{"vocab_size": 4585, "loss": "softmax", "encoder_arch": "swin", "warmup_steps": 220}
Rows from block 9 of the image encoder of a small contrastive image-text model, named by matrix and row number. Rows with one number within an expert belong to one neuron, the router's apart. Each number is 128 + 32 x the weight over its row's rms, rounded and kept within 0 to 255. All counts start at 0. Numbers have three digits each.
Before each expert's rows are labels from the 100 images, of 14976, where the router gives the expert most weight on average: "responds to" is what is common among them. Only what is clearly more common there than usual is listed. The data: photos with spoken descriptions (Open Images, Localized Narratives).
# router: slot weights (encoder.blocks.9.mlp.router.weight, 128x96, trained with AdamW), inputs 0-95
# up: expert up (encoder.blocks.9.mlp.up, 64x96x96), inputs 0-95
# down: expert down (encoder.blocks.9.mlp.down, 64x96x96, transposed), outputs 0-95

# expert 31
responds to: text has "black"
router.62:099098181147107084131151187102153142155167129112124130093076142178144147113149085155140150145131132173157142146126119191110173117088164127118056142124094172115123142102160107162090120125123158096177059113158064147188136154144166126090149169104147141121091135114081139086160130192164197078
router.63:172095101144165133132069190137180128086107134147149143180166142148155156127090101110154077163137140145101174171148096134133185140174120125113118111140130078101109144112123157135126134110109149075111109111105043126135092116134186109082089068120129137104048180163073138061131080173124139135
up.1:147161127120145142076099126150216165193197172107110133082091139090103153168146135115079133164071111158142153129098123099103183117152126141098141119190147101112143157150144097132142128149131105101096104130137111140152139112088163124201089091171187137095078079156066162156122136120105090080
down.1:126062125126146126118169086125052123144088138144117119137154111126170135128197160138079128106180143089133168053122088121123047131102117172128168171137159152151099134127089144044114081124145115150168110133098108149125137136175118097150111127104165143189144195150104096104051153151131138108
up.2:115147109138127176141079133113106195091155105087110083096183101135100107166081106153138107148158095137071158174154164167126118145098077118139095105071090135136054084112159123149123154093122130177114107151150147135148082102142164163068165122115078115128156147045150179072145133117084123149
down.2:147094133153147105096143104123135100163089188105117195133046151157149127144085157106124070113098103149183095094110143109115131105165186127130122088134173140072185164140127126122129100168117136110089124116136097136082176159118075136130053151175125137099136149136114096216164132140186146174

# expert 56
responds to: text has "white"; text has "black"
router.112:109154099135134142151108171143100186131158209141168130100126139106177149129184067201131094111122068169134132094152093204127203098121127146115059133075091159128098103160094131129132157098144147076155102153122075163119133129123152141097162095134168105154079149091087150099093131147119115127
router.113:094149128158116144184139150173139148135123202134136132122094095101193125110136121151101143141127061172173140065155079191070198090104109144111131125081090176172116147161140153113093123096188103126152130168158081144125088114157121165132130152141148098152078148146058111089121093126161170125
up.0:108148140110163102119094107123143097181125122130113140138152180181164144127125102142073180155156164055070128097183103128144132168120142133026121123122121151174138110078138137129066190140121104172104120132118110121190141140095097139075169175113116114171132134143129104126122092045112160179
down.0:152133172175116147112175174165112110112097118107120121183124118118165052125150141121147094139066094122082135078132164189101180106146179141163129172133117118141056144100083133175160096153154120109053155124189154133115117149120081151158146086108189143153171163094152138104179156141134099117
up.1:152130091152154186161084162123119146077114116130049137063128144193053133100133110128155158118160061158140113127128140129131150109135104199117175081160074112127104164114155125130135115189144134083129155116140122188171147119149159164148156107123113040089132114163157146087094117163094157126
down.1:139137158126111068114159077152181127162076108161158134166148144155156125171124119118140086142119159122093168093084106133091114135122153124136173165121151100166184175196098118076162182088132092101167130135066153141091087139113082131113083130134107180193075149093085160145169146120123145072

# expert 3
responds to: text has "sky"
router.6:191149093159137137140131134143148089147164093081177113187104179091176116153149148126139090122121073100139087091133093139056100154119166170136091133147112095155188134070101107133132096147196056093153074175103142143157146135117084124145095151104110094083129144108091111089137095176106095151
router.7:186154089135147096143131145098157120138113115104183102195102148120115114135180189120153086073129129092144141097197105113099112166169153168122085182128065138135195175086143132145100129158170083136120081169052141178184113133141137115089139096107117094104145137114135161150151159163086146122
up.0:109131167108155165105158119177145094114147154122124146137096111153188075120073141085084126115094160148055149152144150131143107116068119208132130168061181106096191100142132127102090127113154109152142213136169134081112110138183105114073150144143112099110158094154148138098151142086133188133
down.0:135109090141116160213094063108099124153098094110117127110177148113087103163125152166076164107174094136161141160154097111142141095108166176136083093156112135096120092124124157140164121119120109071101030162112147128124132165108071084175069110129173118107119113084167114108182146108147135076
up.1:178121130136120115177132124142120187115094159153154102126144176093175097109139122082103142147123162105093134142131157128111160153074135136157135109050131153157164174111209100125103187081078137127167115087165125138102110139110116062077096083169134154110155098075097080185152084158172163123
down.1:123115109160158099046147148123089075108205116110111121102085106142063128132121119130146083104080145135151112124122143130170116119159133123106107106167112065083097118121052127130126100117152116093150206100083109121189139126131109165212132165071174119192149138107144136116094175134107098137

# expert 51
responds to: text has "grass"; text has "ground"
router.102:201160125154118121125113115115159119090070135125145117193148162161152129097078177126102031157103147150078106118169140200137106130139096180126156131124143065198126131085153127122194133101114101112054075103107124134134107130119138153150120079132111086106101159138150130139175079115117109162
router.103:165125087157135080152079092132165132147075123081112095171158167149152095153115119143155047090087176145114111139181109142165122102172095167138178174153144113181170101128194113100124168106139125130145064097142112113180123129082135140115100055115109084116131173185112146141152103168161132122
up.0:156114119125091136118153133131110096148134155117126145139122130102079118173183144167137130098145150124130118189111153105198142120252158121130115118055130105099113108138188187123099149106125157170087187119148170124132172097102109148085087142103183092086096143105133147085165197131121153091
down.0:100135092124174138172062113102121121101155111155125090136073108140153149142190161126121146142144117104146151128111094123109076117096131122192137189167139126156154118145058087102190129129100124138189092096126142142135125172165130071092112113111063207175146099123116141164115069084185088114
up.1:118164113098152112117141111120164152119097139113129171142111102127068141045102145084068127132130156151134091179142119143107186171121114153131067135117072152134112202160114162127184140119101133058094078124196139144120102090123164108096142128123143060066133187111071128114103164090141144147
down.1:123167116125107167106140159117130104165172132185118129122106154161132105152131151184169151087142100158170081098091102139145117115086110083144117132090093136079173100108083103161137088188060149170130092129097123176112146152110090111098128198179118142204172081112170170170089137117140081136

# expert 15
responds to: text has "people"; text has "standing"; text has "holding"; text has "persons"
router.30:166105142131091116127109196129136122151122181201145174142128176134187144113139136167071141167135095129090117133125069192132204153112168128104102106066071158136165131072107097177126153141110101089099106136127077176161084164094128111140124091085163100150114171133113128070129101127144140106
router.31:149082151121110156134126212109142123164096179210108189135083130148195188105095107158128095115113161129118117138103071158086171126103161116086111098098089181140160137082131071174112148143093120074123155135161085132105121160124086142146147143134162072153101161099118110059115127137148113125
up.1:121063068108077125128089102115114176104130080145151129111149114082115147183132104113141117154132136142119081122161114216082056157069106099136151127121115154171072186184105108116105136180133057154134150073169101147142104134137136134181142121126126074115133092144118123151148180173155143161
down.1:143204132117084092174163088086101047182096143131164118121130147157139118101171110094118090127122098155126132167111118087133106154166081107085168176186143135144133119072177118111170128128107085098118102175099169159151124129178131130070120191114143175084154145146171146103080117111093108097
up.2:087131110124148108180094097124171147165143216045154140136085112157110184080114110135161057136102103111107171102118144124138125119158124145114125095168150094089183148164195150107113167089123167109160126079080187139143127149091124163134143149139130128145135120173103102135116112081083158201
down.2:178140159114064100125213182133071097119122082172097122132156116067185113148213138109145150141125163160161154113125123099093107167108135114121144129115147133150061139077101121135125152117118095097105128198160144106150140124164141069114163098165140131133096159091114092089121134166184092075

# expert 63
responds to: text has "black"; text has "white"
router.126:088123077097170099146176172160126129111101166107171146115101105097195090065157088190118151102123125177156107106103123156137199118131153104141076141044093190146115134092084113107147143112156069099115150172135140167095125096132098183137166107126173133134087143103065149122139110138144146129
router.127:147122104169148097094180168142139156142133167116175131140098104075194093072168081168150148143101109159178147094149104184092174085102124094117079127088055192093173138097102148149098168084176130109158117178166114185133134139130108164118135162145155124134095108088122162079119122159132111125
up.0:122154160126103121159165063116131107111124095132120134134151136134163151119113136154072166112134138160145179158149131080079176169149202115125147159118126183188177119097074094122129110087133100074112134127080155204081108123118048119083089098111100153130170107150087130208133129138172139112
down.0:078113093141171144106178177153095157125171117119145108124107128129120117120178095118133140121081135056166096069167150177158112147094076110114137144128097113083081149147127120186121132125144129197115159124143151043147141154111169071138130188153161108119074128153180170102092146082064132120
up.1:109129102153085122101182188173171161146152066134126142150149088079166152171161137169082145068052203101141117103096156124113104191175118096120155166131141106140121152153136107136119146100175097109128135125151112108105120170159142082121200077124162128117133085082060147103138132094146126109
down.1:166100117135129172126081097095089102139164205117165121115112121167117086161172148158156093112165075137167106117190049128151134122137137148107115121083144170086072101092125102104186074162095162109147144144082131125095119078087139125175141131136142120116151172140211071128112125161137171138

# expert 10
responds to: text has "wall"; text has "sitting"; text has "table"; text has "chairs"
router.20:087130100177159097150099083115162154099159172069149079179130101139097061135188186117186119120152096130152132093153131115138131060197078122151172071132085098154173120172182141099093169107167116131121147146122108163120121106138106171102105148128154114150106163098126103197124096122107105121
router.21:185184064166158141152120120106205136065147151121119110191111093168093142126138156132126072151130106128123151084146067124088125139182139091150176155150167089177147155143173138144119177170118109132146107152129095163134072133115143144152110101114117066121101162190091176102126076138091117158
up.0:148100138203127157140175117118164083108125077100151103148118099098104110099123088084160141172087122179074099120164108132177073130116166110160145147090097073152084157123102103145108152154199114133126109122131142167161120138120121144139147150201141172129124168065175097167204162152118080155
down.0:116112144137161111087175167148120098148114124141149178166140154109117105185127128116089142075124165070181176152117158119066163150143115112066167148097100079089155137139115122134120145064129087098157170198133086185141098077156106155124171160103120119125169135158079105129096083118147167060
up.1:139136094140085063131141146132142140127111128112117236172118107152080057148148168189199125096140121141129190135158153134088162128178116186073126151105098097107127160128111044127131098133156136083112106099100116141168104151121145103155114163138141133081149088110114098076090121116153155172
down.1:121120142129115201156179112117114140142132131165151097091126121139109188099116151097128185127068120166170100083058143180110128160101135093134156137136139100109066075098196134154139066121101106124150169145123164105074108143068083147125155118081106052131186097131165096141143088134144128155

# expert 42
responds to: text has "water"
router.84:099132096048182136159144105106123105116133177134150110106125139127120084102180153168202133140108078187166199154157072085104141068136135112140084141124084109120147122133068192097114165087171132090162114148126126124178130074093154144127150125131126136074132166150083136151136107159182100135
router.85:109131084063177108142132107122121106084150191148148098101159120113119086110151169164162151163138063186134193142122104065075156098103089123160109139102086102122178138115068188096137200129159081134143130122119150143170138074111139141128157107137126109086129189156079130152095132164157102133
up.0:125116149159124123081085115171125073155132142146119108120163084138147150133128132149205099086133160141131072112181167109146161086152090111162124137133118136080158149116152068085141081059072081141126177116128145101155157137126118206147132195141122149106102042110129093168156130171101085126
down.0:116113103138103150183179165081162121152131103123077138129116180143172101178137118149068162105126091134102186140071095158133077166152148145113122067127116166170118101079125129117119137178127094161158146125163145136123125158114114069103101118119143222057113151053130148092094140086121152104
up.1:168118145121077155075167141098130137118108101133100144092131124112097199166054145108120172123115131180123098158132104076147085145065139133102143151162178150129129095110159194136161157099105123107183130188085084133080166176107185098164165075101177156100121103096111128146154110105105145095
down.1:152097138079164127143152141205126128132117145131155105081137175172134154144138138116144129111083070058114172129099137103139131084086120119118079129128105132148107141141180123089118087130105130076068211117138133138159152072129172055182096149150118086077111091165157064088111095130113163128